python train.py --dataset="short read English sentences (LibriTTS-R)" --time_shift_ms=100 --hop_length=160 --win_length=512 --activation="silu" --kernel_size=5 --optimizer="adam_atan2" --beta1=0.9 --steps=2600 --batch_size=48 --weight_decay=0.4
Rows from block 6, named by matrix and row number. Each number is 128 + 32 x the weight over the matrix's rms, rounded and kept within 0 to 255. All counts start at 0. Numbers have three digits each.
# fc2: squeeze-excite expand (model.blocks.6.se.fc2.weight, 384x48), inputs 0-47
fc2.14:129140141096135129149171148125156133099082107087082135161122096143139200167124125127139132204129167101113139124135128133147097167191164172115084
fc2.15:124106129146154117124107128118124137139132176135109169114109096116131106126116113109150140094120153128121174137122116114153150081114129091097094
fc2.16:104084127124138137123064123086151117090126087114166130055074116124139112139097112123102153056150120124140138133152103143121146076113118068112150
fc2.17:108103134152142133136031144114114099143126169133094145044076087108124135147127149133110115041106107120143131151141138110099109011176125059149170
fc2.18:120131103161142101128144147123128105175149154118112131177141128122124120149146130127138123155144137172110169113153133103147144146131152158117132
fc2.19:149132124118133126132102121110116154184141134133117086099117114126106133113112163186120161100106119125142118078134147125137116088130140086094090
fc2.20:096143120136130105135118155158137094130096136113151104137148081167120137172126133140138109126134134148105165150125139168118085175090153134149129
fc2.21:140141093151143134129149106116103119136145133141159132140129137121180141147145138147127153125134107145131151140121134103131105172128129133076131
fc2.22:119153135119147133073172149133118126130084093155100162155171144169102115156125132137132135099124104121092104132140095113163139111171152136138099
fc2.23:159156143135153112096003146117127130147129106126146119070053107165129163136097103142139145026087147131125125151149136106134122071067138037127123
fc2.24:103131092093115121121024120110121166157113158132105156032006112125125108132146117115141145004111140166148134075132144108120120053151134000134064
fc2.25:142146126112119153102039131092105160100138093100128138034000110149134147144150148129111109000156121102123088108130118132126113015124116006147172
fc2.26:146126141131109161134097137114133088124157129129129122125078135117153100140111125085107125109128139138139123120132120085100125089128145106137154
fc2.27:079147158142098130124009101120133148137101171145137167015023093153118126047082131104115118000131075111117107113167134120138112049118077020142125
fc2.28:112138115108142149106192134145135129104155142118145090196158123149142167137119134115142101139095143151114151103134121145130134183104125167131092
fc2.29:122161133140099149105162126122113133112121145149124121157157159112141139118076159100126127173138125174115120153129155114129139225140112177108116
fc2.30:174135128129106110146144131178127107155139129137202113138157100133146097092174134142124130134128118130140108108134132084124157136128181149141148
fc2.31:097126114081131119108071139106138141128126117150097135059047162133121130156120150100148126030104098129196099138096112128113133076134127068152135
fc2.32:159121117166174122135107136108142118124111158135138130129093128114121059131146122185130128044103110109117137131151136145136102122123136072104136
fc2.33:118158137130110150137048123113118126128118086132156114049059114133143127082121129105105154047126132115142096133132153128109127045127148091111183
fc2.34:103118087133154147125111150143139134132153137105119119120105100136120151143113114170104109051155136109137124131139139141125102112165149108083151
fc2.35:107112133120098173105082114147134121125140104128153144043044147106111159156146114122100135014160146149164142134101115109128153010142116057101114
fc2.36:124134113109155086090160112096126106115111125125146176189208135123094117100115116148131114162142118112163050117103112144174114205101127160158113
fc2.37:133144129133123101143039137148135114158112134127110114007000121118176126094121152109118107000173116132157107116132150153080128017083114017093164
fc2.38:119105124114107161147147138145164137143118120115102154143151150130122132161101097135122119065134129110132129128107171112151141139165118123141127
fc2.39:082141110136172094146134139064125088133112120135112160104107113105099103132098122117114126094135113113094076118116131140113075118085074117152106
fc2.40:130143122173101135113167119112161127162141073134114124171158111093130160128139107133135127192101112114120114129132143108096143187150129169120126
fc2.41:148108154101126147110255090135126123124107126114110147214225133138138137100140094107157130216172121130140091099142137134106123221104121255140111
fc2.42:167141128140127124113000097111136154105155156127086116040030101148109155113136113162172118068088098110109129070128139156136097046101111056139162
fc2.43:122141142174160180145115084137145103160136133113124158101077147134113081171100131137113187076127153113108115126120141148114109102107149074131148
fc2.44:118124168127095118151114082101141143167120151139090108074073101101145141144121127144146115052101153144125136141119061139074108086153126067069126
fc2.45:152136111135109108110164059140109155138135151125129100125131093168112127174130128118130112145134127114107147112129167110115125187106116143164135
fc2.46:127093129156113087109201152096124140116132119155108157230170125167179147090165145143103139206111089154107118129132156170147134195143149210132083
fc2.47:116139128137117117119067140098140128136138132125134117077093151093121135092116099110132135078137149137118138108130108151127170096155098052127095
fc2.48:142169121122159151148115127143122128165150064139141117119128092127166098160157105104162128103178140124126129116136180131113150103131131084142195
fc2.49:146166120162208136108120152102082064150106151135137134134128130105104095148134146138146131089101137161132126117130108125136133106151108108135144
fc2.50:125071125138125128149048118110136116136163122137108145077038093132066147184125125122144150066131163112137109112103105048081096047124122062095174
fc2.51:158136123110148132131073112148131148120122139128154144052034103113161114101126154130100124030134121089106114109119137124138140011157146061139150
fc2.52:125140148130115128116148142144140129130127110106104098135147104129105146102065116141133135116131125152123107097096109116090145135156140131137092
fc2.53:126119114157134128152107117130114138111138044090126117082132124098113129165106106136127125043118099157111081142084130129121097077143129068143134
fc2.54:139156146161136126121054127142139125098098129121171162042075157141148144182173156135127165060145113160146110116168083128154160088103125051116142
fc2.55:144121108138132137100112155096116122125125070122146143112123106105122143125149144134131148071124122134153128102143130126136117095148110104096080
fc2.56:122121127111183163150098150129148129185109082083116090016077117094123091142102150123116111061106172134072137105132151155106124051169112064102097
fc2.57:108123142147133143119066113136142134155123113135082137088063187125118100194111138113084137120146149132086148170125087109111125112130105097142129
fc2.58:105137124120132114111110108026126096134136192139118079104124148120131109121144143114146115074164115121151133151125108115121121168132163097113095
fc2.59:121173132130124149110198113162136125147155104157106112129128124129154126113101104118134123097143114125127142168146120134132107136128091122108100
fc2.60:114124112138149137091110113091092088109123142137139113103070133121129117095149120137128087058126149121090132134129139120116138058127129046188149
fc2.61:139151166091137123118152145141098147139143118066114129167187109142126155115104154107157159183105106155106138132120115097093124148146190127092138
fc2.62:110119151124138159138132147129093163143096094074127133128102134158157139090112139129096111088163109151092141111135104117115123125128075125137114
fc2.63:131106133137118121130134146107144146134097113156124108107160117114119135178143139146125176170104130113134097123125116133096186137145140187127085
fc2.64:164139113137163117109136113129123155126147077134177098153144142162149162077108109114127122143152134076126117098122129169128116153128147112111111
fc2.65:120132102131110112120255132174123115115102128145110124218247106119104176085119151132163132242112147144141114131119126105088139231168172205116066
fc2.66:153117138169136100116160145112155162149136193072142078179130089147148122124107146161136135164118137106122145136141113148108132172119132133086121
fc2.67:112129121103132113121115116148116077129122105133123105100093110111123196130101125155092136129129123120179104112151137089180115149132133129147180
fc2.68:169127152138124107110118156138114104096123142126099157119114096150132144165142147151144113126114137124108141111144138138107121107141121130113139
fc2.69:126116141108113124095235123124171151133126090140148129222216149098151118155123112131124139223140135138141163124133139136116170239150150169144090
fc2.70:128162106142140134118224144152116151119113126138153110217200154135106155157117124130107151197118140099135128139104132125107152251178161196085111
fc2.71:133138112098114141130188116112152145154130094139136138198161134139138151191108106152112137181141146132152132117137119146129097172155152177111082
fc2.72:136111085163151089130147094101134143134155165103143087101100144169174116132152131101150116105134163136107121141092128085128106117126124095126114
fc2.73:122122113144116141110145140127153106148089153099124072154120120123117076159113120143116109193148107117109078128130120123097109148138086145166181
fc2.74:155098138169155146141162127118128128154150100138126130107150118121110127126145131129149151106126126121107146131151106124126102157137138112098108
fc2.75:135159118137111137141165157109094129139129151122150119135159093143128126142159112096130130077145134122113118120093134143121115154140162136156181
fc2.76:118120116129130142138240127103139098147142147112126129167169143139134169163104131145134133198075105127148142126142130127103096150093138173094106
fc2.77:101093114119128121123218096105152151134102105157182146225245125113136166162151151147144094204104141141116148107128122119129122242149123194121113
fc2.78:136136121140126124113075162135104135112108165127160131116097108065126157121115137121140135086118130089121113124117146114148064056170132093098166
fc2.79:129148141089140134101083127146129135164138121107148117076076120147121131122146132129125119094164115123119125132171113108081092120101139073138144
fc2.80:142106144125137120140127140117162139097113100131134132078112132156099134126118130157157126112104126106154139135145111125157130120145152070141135
fc2.81:163130113099136134122234136106100091165088096121128152202168119106138173107148148115103139211133111107080100152101136096148136185081158248132173
fc2.82:101129114145104108138184112127123126127156161129095144235168116140168175144109116109130120195107139131153109114145154127121128175155147190126135
fc2.83:129139124086130135137251145120153138125113131143166139219243126125146155143132137139127107192142135132160110129105111108122102224165107228120095
fc2.84:125147156111151160147159129160105113126128155088154121181208153115126155092128133140086165171149108137149127120148191130088124174140165158107083
fc2.85:134123123123137110107123122131124150123108116095117102076043128146113106139133126108159152101161081101122134136155132132100107105178163071112124
fc2.86:128119134106151126118190128102126148150131110124161098118143113152142103103160126117105119093085127121121124170120135086069124154071123093111178
fc2.87:138116146119157084144224135145151119114117136134142163173159120165143161139123128129129128170107161132151147108143162117131154178121125201135111
fc2.88:157140090105131114126239114211122122119123178102164106213198122139168139118111131118122094234093129147112111127132131152145133254144117233181169
fc2.89:137131143102172144110255102130125089134094164137139107237255109135083148085110128150162122227125133128140119156082138145133138255112097255100085
fc2.90:137136149152085101123124130106119139109108094120122141087046143120110146150121112127110123084098132133129135121112134178146126111133115050144111
fc2.91:136156129133136113105255131151114126112140146110074137255255121161110103146157107098122109252131101132139158125094149124118144248173133255153135
fc2.92:152145157101144102128116100121096151156134135108103135096095132126146167097162093123135126086120105146148114098151137131154116134141122108129087
fc2.93:126141161121124126168252135146144094129145065085152113224255130093106093144083123149145097252125102119135110160105155115133110225181144255119135
fc2.94:141119138139122101109029124121092098192125099121100093053022123091134107172119138105120146000123140133126125148123167144101140000130145000119152
fc2.95:143123127133102128119204112121171102149155107102133140179177153141194157172111116125170142155109130119126122112128116149126119184140128202123096
fc2.96:166116107155126160132038140095128132109122173155113081041072132143133083141116130127105136057102098129120166145130134140097128057110137036130128
fc2.97:136138109154092091088094146138148132139122167144143107084069104143106173099117143157144141074156101089117156116098147129146107066133115087106100
fc2.98:084128154077124134119172133135134115157126155106123132123130121125125077130130142148145150153144109096174117118149117164119155130084163136135127
fc2.99:123131141172099119156049159127133142125127126115136163046046152126142158154123050107117129039152143143142117184114145132111117056125171000160112
fc2.100:147134069102142133130092145092125117126122099101099154096105126116106171210115126103134126060122135135087124132098134156110131108146124039139105
fc2.101:058117112162083116127216131106152134108111147123110125176151120153124148124129109137132145156133130129153106170100113114133172161116139183117106
fc2.102:146110107126140116116075164152107106132105127075135088079098087114121097119202153122139132110097179090097093141138118120149150071164158075133075
fc2.103:121109093184095181126185129129092114143118139120146102151179144127101146148133152149112109132132105143145145130110112147132126174125139170111175
fc2.104:156135125126128082091000104136118108131133115122112124000000130108109168122102117158120153000118163117096145152094106112142125000140134000157152
fc2.105:155133136151150098160255116049139078139154175101098091255243092149168113157106105119135124232124114159154164139129171157120133254095097255125085
fc2.106:138104106116108127117154117142133135135139120130183107133149138131157162083142138151123135147113142128126110110120103114141151181131134140164162
fc2.107:114133102159135138110218152156149125120110087137136091246228135164130114147141126127137155234128131119137157116140114129123159236126133234133184
fc2.108:115129132128148129109159097105111136157103124115085136168161179127137155123105125112137099136094083123156083130125129115115134132146144138113090
fc2.109:107119153151187116128122116093106138135112111173130139142131123123100086165115118146142078114084115119136131093146112075132107123114099118121160
fc2.110:083133129125166146102097144102112099109120181131146112125103131092075164146143121125120120129129147123112127111149068139131103105162148120164104
fc2.111:135138082107137095130087146115135091157131110121146131071070135126132099091110126098135143114114124116118110128141119086131144104151178025163093
fc2.112:099113158119137142098102132111134133153102085140103129029056154174121117146095138140134128041133151139116115141123096138130156037123125033113170
fc2.113:160112150123127150130099137143114099125145118147132151092092177154134127148086138131120092080098120107137173154130113139094129082110156079109174
fc2.114:161154147145117126130142134138137169112191157155125135184137132119103120075152128115129152121109120121122116133142142150155131167106088140117105
fc2.115:144127146120141132125137120125159111150122070097144116142181122120159154138159104130140147168122137119187090130168102122128127136131143156139108
fc2.116:102117120118149104111189109103129101114110128133115087167120111121072109151123147112127148124135125125104138144160131138127124184119141149133118
fc2.117:137115122147122154112137133129134111129144201109106115143130156128148128079115200111176147150145135125120131131100099118125134183091133122140100
fc2.118:098164112155115152123158106147152157121136169135165119186170152161112164101135137142109120217125128110155125133154133128117105183148116170092056
fc2.119:105133122123123144165255147130134084096123177112143115255248142165109102090101115123129099255132098142122099136114142138131103255163135255154113
fc2.120:139138134128130083160107147155084124133107154130143158067111124126126095122133156127099144106130134123126133114149085135166090068147129156147126
fc2.121:134105131104143139124102137103121130124138152143170085129095127123119135151130107082124134097133133141137117115113146097130121149121134123124067
fc2.122:133112135156133093134020111179109134134121125147191109031035116136171083141118132138130140000143091093163131132088122131148120000133141000105175
fc2.123:122132133095134192098255140160110091075099155133108127255255136135122157147119141155114125246146122123110124124129099128154128255139175255176100
fc2.124:089125092110107183120081127139137136120097139139115159080055136144100195166124108116091133077108146159167130089115154103136129074107162063164151
fc2.125:129113090133126152134210118125096129144126126131160158186201112127126154118153135094121133187121106179137106139154130120099127166129110167102201
fc2.126:103150100117126098116067121085162100130087176100132106130074131145166087186149083103095150057137104118116147185140113099151112086105115104146160
fc2.127:122094105114170120100130100157109138117141136123149131115164145139157108143150119123094092094126143142127138142135188141135127119099106121132124
fc2.128:141129133118140127137081126108131128150131118104136159056055152137098124074121116124101135051140105150124165086118157101138121058119080079091119
fc2.129:164150140127091135138158115105154124131112117129116120147144098114110147141129102081122122096135150138150130132112138122109130133126112133151115
fc2.130:145153127130130149140099096118123165104106109126148077101106173106109162105144149116113147123116122157113174150117144134133122086087180083121126
fc2.131:171135133140138131121255142167136113145116162108143139255233097139126096091124095120117119255117126156128112113116108146155107253109095255125158
fc2.132:143083112102119132155120141157105114166139142152113123126112141077083079124130115119133145059133115117170145119121082163118097095136096110127096
fc2.133:134140135157111110137247113131160144147136090115113095249183097113151126079140099135128115255100115143127101092165102123117108252118123255126169
fc2.134:143111133150132129126145101125132114089109096117132104126114129159092128150131129124147143090135116126125130122159111124134139118149118127123082
fc2.135:125118144096146144084050110084079132127159060123140147061044151127140146103108142138164108043089129160123107141108132162108132042141093038131151
fc2.136:158119106109125115129255096138133161129099155159109124255255110094139095120097161130128149255127091134127097107107164094156156255115113255116147
fc2.137:110116156126126153125113102164164161146120136147150122113132129155116127058099146091137181110104120076120129132129110147150147150103134145149131
fc2.138:177154161083165137115000131133102106161124126140127123041000137140156092114088158135160146004104102157106169137136154148123128010119141017165095
fc2.139:102171083111122155147146123148131120150166104099139142190166124119124174148118159171170142099125178124097143103164098150125107149126157202110114
fc2.140:131182162145104147149040132124153150150119081127132154022049128136129082197170120109157118022127146122066135105155112142134141047124120007108094
fc2.141:101157093106141111128037148097146151115171117168101156038024117149088106134156128132103100058118136121081150120148112141125140044158129000120156
fc2.142:111158144164126128095023151104107107107123108116139103023013121111096082101113143112123116012117087157124132146132159096162157013143110035120146
fc2.143:141153105142145145128098152145152106163128136112136126078084119098104100136131110095154111075113107110097135129143126112107112079102135072123169
fc2.144:121137078123165134147222129098155152122090099123142134168151135091138129138094160145158165132084128132120139108151129122128133167090113169102161
fc2.145:134126174100181143149099143162137116157124151103104114070090107131132140142116116154152134059128149139134135103139110165134146048134168068137165
fc2.146:120134158120123122143207108094124087104131140145132161138225114145107085092110092133156149123144136145130167093161150126116099162123133204165113
fc2.147:143123163085098155162209128093117172086131146126150140199175127105141058150110141125123122237159142121117175148163083107148129233136141250122112
fc2.148:146110097134154092100244120108133112122156140148101101180196103113133080051117151090132144188116124159105146129098148133148099185161118173137127
fc2.149:131119124102108167121178118098138109129109109102127111176208124128143168176096128107118132170128139095189101114139126081100057180092124136121119
fc2.150:167142136116099140168227132143118124124167124116130120202211146135107157107113150107105155169099143152123177132137126139133160188122160207107098
fc2.151:144092136093129152119093136140117111160143179119098093089117143090089137159188102134149129104134115121141150141102090100087107119126132082092130
fc2.152:102092113120104129096157127088156103117166120149123090064138117129065172095060115086132112112130132115109090125073137121112138096152134168115067
fc2.153:158159110140116148112104164116125113123119129120102111112114096133157083188144112147181160088128142147152113155115141106110126108122180130129138
fc2.154:117134132152154121126222141128120121121123167136130151227203144091124154112110120125141155220157141126144132134141160137106143196128138232103117
fc2.155:090131128158121137142141077123119144133139151096125122153123118108146135152141123134129143164132105128145162124139120131120143136122116133135192
fc2.156:120134128108146131104246114106155139140140141119139095216219115155139143163112141132153120201152126121113146126129135102102122220120160218119129
fc2.157:145124137121096165108108133123125149129169162136142164074091114119083088168114184134100136079120136132109128094134150129127104098125108061167091
fc2.158:140125134166141141080094129138154122111137127112145129091090116172122111125099171137083086119140101117119119125111133108130128096137099154096125
fc2.159:135052130162150146118073120123113121092095094143107091080082142129157124099102095135134129092103136154145171131081135136108119120117163060131061
fc2.160:159107147143121149152090141129098113130137108109078118080088113106114064134112125090078153059154139188138191108106128128137143085126143050166135
fc2.161:118097151144086118123219166168133140130129163131134092247248116110135126164139169110100111243119144105150169149139138165117111209110154223137112
fc2.162:130103106117179141123133128110110143100133121124156082140073148167123137057136125174086148044122127105103145149148118170117146074140116082064154
fc2.163:103132118148160127136185154112141124112138164112123148159166129131108099149115133106103188199111100102106186148155136131148120208124142227108116
fc2.164:135136106066142137140191130114135119125112116092146119207159142094094183095147113121129113096118100143105146079143125099125147173107119179108090
fc2.165:133133162138147095121150120105135147134136145110155109092122100119137109119139109147137094109105141110123172157130114110177135073111141137130117
fc2.166:150138160104137142098000138114120110113148122075120138000000135122127169137092132118128105000142127137099107134094099130118131000118133000138124
fc2.167:103114153070125119132139129171101095134142141168159117137127115140146145165160133130160109166171144096149128141138158115118126158165154121107075
fc2.168:118133135128101133102114105133121130147135180111106161078133116124111082074106144084129136100089128118105107107155152129135111074126163123153132
fc2.169:110148157142155155134125106103139131121129110105122147112103168115132107113125060106135111085101120131118070113140061119091112099132153078141089
fc2.170:109061128115144149118063108151087134155127094155132110012048134172133103139124111101112125053091142147149117146133138130118135062109125014159137
fc2.171:088128101157127139106148129128137117096109112139105126111089109114167123155086099105144150087143102127106132137128146126154105067141119077117153
fc2.172:083145126112130172108152123150125123134114093138161142134104165093140134066135152137112135143139132085107145117123105133149081157164132130103116
fc2.173:133158123093122135149159130105123160133097116121082141148140119106145138148125120098120139153130121125140154090144154115131165173156152150102153
fc2.174:115130137160139095140124152114138093108130111172101132087124075177132129065126128141123147066178141135121133111126118137109116127129103079173110
fc2.175:124160122111166155131083118160149124149112131129104141065060107143091060119144137142140122056114098135119133109165138133160102062144151058115085
fc2.176:133135113144123165145078098110114133150110118112117124080060117125102107103130135094121126049129160121121151123163107108089117076117095078126107
fc2.177:132113105121105125111097125120140128104112105164118139116121130179125111107112157134154109102126116110124130127082182108094088144150150100091086
fc2.178:144118145116160136102255132142095144160122083139150127233217120114154146116129137138155112201151162123122100153106131142127166229119101248131075
fc2.179:137124180148105123156094118098130102118131159149097155047135147159124148168125131121129164088149162111130122130104139128132137093174149080091099
fc2.180:121148092127123148115049166129131124155114163147092109057051101136108113125165151162138168059126114131133122108121096135132126082111102086118101
fc2.181:120129143085082131080108125090117147121138104154148126064041155118088042136087123123132132000140077127118109115111141117137086057117148045089099
fc2.182:128138125106110137096087146188152119124128116160143114079061080097127169141153143120130097039098118134085052123147116158119106068141126053147177
fc2.183:129131155137105114137151158083136140105148097161151121117152119156127123150099154102121142139102141122155141124124102124122129121129107130105134
fc2.184:132100081145128106128011132120081139120151151139081137024042178103092114154115112144119139040157121112158148108120149138107144039108112048105145
fc2.185:118137102117124140113255142169156157147117194152150109242255129108136100115099162147107150255093099113149147108140106144126119247115170228113144
fc2.186:143087124124107109120032119136148117121122095129111101032032139145120136155158131112090120049120151098173127130125101131144105046140125037141110
fc2.187:147138134120134127190255201121114109154094093095144122205229113097152195125125148122094108225148161101124103131147117124149147204122103235170127
fc2.188:119114146148108137130255128147108127108137138121080154253220140120103140128136146135136129235135135128146141139148150111080101255138134255093118
fc2.189:114119122120131117112030126111114141123160166142145133029015121119112072101151140170137149000137098118125138151132145114147159048152110012120136
fc2.190:142135164108140116158146128140107129120123109128124126172138147140147174149117116154099095176140115129121111119141112137141147203122126137124075
fc2.191:141109142173115113104177114111128149107110134123151156188181127102116118094140147140131100153137122134117140180111102105115144142132144154107140
fc2.192:117118163122090133118255149187120111146139076092105117255255125121167140109082116124147136255100144083115100114119116171135123255138128255118178
fc2.193:097107116127121160100179106117106137138158090139118122163154117134115068113110146140126149165153102125101134121120092133144083175103103187133144
fc2.194:137119161093101124132122117138149137124104123131101144097105108110115148134118119134169154046144108114142146114084115127104092162134136111117098
fc2.195:146114129093129070160076133178093110107126131142161117050070134154163136140114099143154126059131077120111151156117108131125110034136124073125138
fc2.196:112136117129139112154136142151134084129119107120102137069120148125140132093118116119152146087108101124114118134117074132103121103166161079132160
fc2.197:140147135133109169087199151126146125148111118134135130191222085104138154125119124133151162181117120165113142142114109112149129220135094158119165
fc2.198:152130144109170147136148090130153117178158113092141145154160118110162064125133130110143136139118130177170153123131175099138151145130106138146155
fc2.199:126103111129157143114098138146090135139158093141131150064104142128121058152133111123130117044102103142150127117147105127123132076144134084120114
fc2.200:124111161109140147142132114149155146118095060130126123103050115135104139143123148108070108087131151081131125163106147172145141133086158123142154
fc2.201:130129117117127128113041092150112108102113115124083131019030102147124091140112126127122114018106132127147119146164110166119131000103118033122192
fc2.202:119135125127136117134212104131157119113112117136133085213196105124122158116135113166155157181085114135105130103160153115150107160110150215136154
fc2.203:076135121128145146125255130167148123158138141130134113255255137107091078146101152130132117255151141144135118127153097167091123255164117255118103
fc2.204:114112128154130144138151110140155124152136142126091136148172107134113095153123143119100143119116149112139119108144135167149141180160116146121102
fc2.205:121140120130116109124135143174084115119093134141131131072074121121106125157098150170147147064121150106150112125104110113117117110137128098153101
fc2.206:125126090160137157111110171051131101139106135161138156134075143110112109118130100102136109143120125108151108153099133146156125091156117108136171
fc2.207:106112130138125143084174144167108147126102120111108147125148166124124128155147131132137116134114161122095106128118156155135104155149146123108129
fc2.208:114103121135130110119119103128130102117128138125129117090120111125127083174152128096139147075115130137139136100160137146115105130124119076121095
fc2.209:126147164137101088144195139154131134114184145152170101165150123111149133095113109132117118173137146114153147106126121146137201153158109154123107
fc2.210:139123111122100127102092162107108147098098103150141120159190151124156151113113128140140156127137126101130136105173112141110119135092103150159105
fc2.211:112145102069108123114121159144106142165111095159121122118140121098112166207106088110107130146135160156114107112102154092149168146152137121164081
fc2.212:129100142120137128144119125077133146117133174122127105111171134143131089078096131116152146103124130155103125145131168077131102102132133048128124
fc2.213:167128179117117126160112111088145147140127137113140113089080151122135099123116108136106131075094107166112166153146094156150129107165120079113135
fc2.214:130130133110122118067108117152133108166135111125114132120090111135083144117135172107108148086109116083168132138162160148130105098132154078129140
fc2.215:119170108181138142113055143116134131132103142087129132058010120117085128137160149119156104019134109137149119137104113125120117082125112013121140
fc2.216:098150097150122117086135163105136136166112113143125079110124098130106171138116102115158109077119100115123127113148151133156137094133118112115086
fc2.217:137145117151138137131050129080119109107136075104152109089088160134128170149167098083154143022107156165130153173067086120147117078107134048137125
fc2.218:140148101144114143157086130197152123167086158106146147156149122142098142131132126134127157122137119121098180138137113106150128091115155128123092
fc2.219:081127111159108126119031146111113131106114162168129129040045138110085115154108133124093141011114099084125097130129165131122115005154155042101175
fc2.220:115099129141140192159193120161117136139115069124147165138174139125094165149090123167114110146113150125133146131141111144137148170119101123112131
fc2.221:131144132163133158149145128121160090139113116142147140097102088099082068183096073099132113086098153130107151099109133155166096114148129106141160
fc2.222:158115123101148102141117148127155128151122070145115116171134137131137144114109145156132096132092091121105105164141107167119108143142156117140084
fc2.223:151171120146161138088104131112178128170123150122115146077061147143136099138117119121134136039116118115148141159121143106143141078126132053129141
fc2.224:108110168142089140116126150127148121151116194155152123184140110106135157113163147147122129189133107119164124084133134086156143171117149157124153
fc2.225:112087157124137118097076137120153103115107088103135140086101123174106153087121111099105121134117120095104147116103147121117106091165143106107105
fc2.226:177099133132117142125126125153098103142132106166138122156155115107096140166114112171083146105100115118097138169153129132153135148154115079147172
fc2.227:133160131114106138150170147146135157121158135136139134205197130117128094137119094118106153231132134165150121093119130148128134238146130185122130
fc2.228:106135147137145120165104098096138104099124136147114156100103089115144147143108114135144119094144152117124142120171162109138097094138142097110100
fc2.229:135102169104127109122146123113129120147124125126119123154099126102112170133086143136093134126171129126122107136086096129109117121100112102133127
fc2.230:117127155115173123140150113098134132133108174119140097142188127093099096129152079136131124132157115124140088078131153114189107191123146148140103
fc2.231:131109133135169105100155127133094146172112135162117130140113144135139153073136136121150131113089112128127139137104097117097113131134123115074102
fc2.232:139141083125118119113126183084159169096091102107116164081114131110143098182152113117128115096115129109101106113088126105097148109152121084115123
fc2.233:158120122088068130102164151162098127160118121109154122200160131160136169158156151153117097172160150148094125098149134154118171165150157185157145
fc2.234:094137126124117114123153144079193115099126099128105121188156138157112093118121135113155138215106122156138121154141109183092117150090088188134143
fc2.235:124098188128140120164216153162137138108142186174191133200183154158124088146135163150128160165127128151127114155122089105124151187100130196155096
fc2.236:132146126168142128124148108073101096095161168118124140167111128155142117157105140148145143127126148135147136131135086145136123127115115132106148
fc2.237:130092125129120144128124129103101132114112133126126089118090111135167122129149123156130142078155100131151131110131117144120135097119172095103168
fc2.238:132155126123158136092067106121115113132137170102111075044061095109133165159145077101134119005136087143102109116129136095136121114125123008127106
fc2.239:118102116163107111148189125157123127117129110107112160133176127152207062098116143134102163168141129128158106128082139139087147171140122178091172
fc2.240:089106135132142136138156100123139090131150065145132128169179115145145126180137133115116100194171155136167103128088129130116125168185127186142087
fc2.241:153092130154126087159212098097100128129195108163079150229204137132147174092114123131128154211141090132162104095095138125129153185145114218155120
fc2.242:131118131129126150161054106141116158147116112090108123024078124101138163093120137149141097060095142113138166144111097109113126077143098056104142
fc2.243:153083147157138166105255146154104160151135096190140120255255145147127199161098118128110111255108106149137166163152164098138089255159137255100072
fc2.244:098104077136115126123144134143102118076172115120136143190162131141139161143107131149124112109143135149088123128135116143118119152165119079134164
fc2.245:136125092077129168089091102180088103133111143079130115091045082131141168165111147134145109077112111152107083134146111151126132082154150093119157
fc2.246:142099146109139126100164123130129104127122099154139143149165099103141149107161147145160114130128117107146111140136147103091137155128144154155072
fc2.247:127073154106126132136128155141102150145133173132126119112081118153121080096092121126115140078123120110106100163115118126121106095097128070089083
fc2.248:082128104121104126093081090120120098151144118115119163051044156162124130069169161140132111077128153120140123120119132093164115030092112043096108
fc2.249:126159146124145128154121113145119156104124134128133115102085106111095152097114123116135131039146130131103137103128137112145120090096109087173175
fc2.250:146119115150102124122201114084066166142141191138124139165143098104109093090121111139166162152145153111125159150117118111120124146157139125170162
fc2.251:114119139115116109114118160134123170152113165150114118129117148124078086146115161127110128084141143112127118119145105123109127151140096137120122
fc2.252:134148154128107097138165151122139151136102129144138120127123119155106112142102126141089119105135118063141121134177124139095124141087117109050096
fc2.253:132125148110137119086105125099146142136123081111134134132102146108137107135118164178122125099149138128124140095150127147132138116132089081154170
fc2.254:120127153107116078136097109104143156154093125140147121069087162151134145142138114106167086066152153102135108138115110116128140065119117067143167
fc2.255:151130093153145128121091140126126132145149126142107160070076110127100153190141136109093134062132110139154120148131122147155171061138139072106157
fc2.256:123162134175143147106169127129087117163137086149122121114158127113144135121132103170162102133137116109088129126135159148133112135114112143075146
fc2.257:118134114147179119089084175107142116089112127169125136137077111138140123164158106151153119121135120116133116121127096133117153135106114107130091
fc2.258:175170097103140125139184124109165172101116100127113120173180138167070137174129167150135134145133137111108116132135189115149135159128113164145099
fc2.259:150125134128165132154077169124114115142100101114132087079132119150117118096109164102146123094112127113146100115111141133130165085097144103122176
fc2.260:145108133105096113119104134086126107140145147147156102126155136101125088137093102123132135100161153144103112126103110149111143127102143102089106
fc2.261:109105153099156157166108123156139158152132090132135075064083146154110178142141131119136133091141161108100148141120115132150127074110176078153080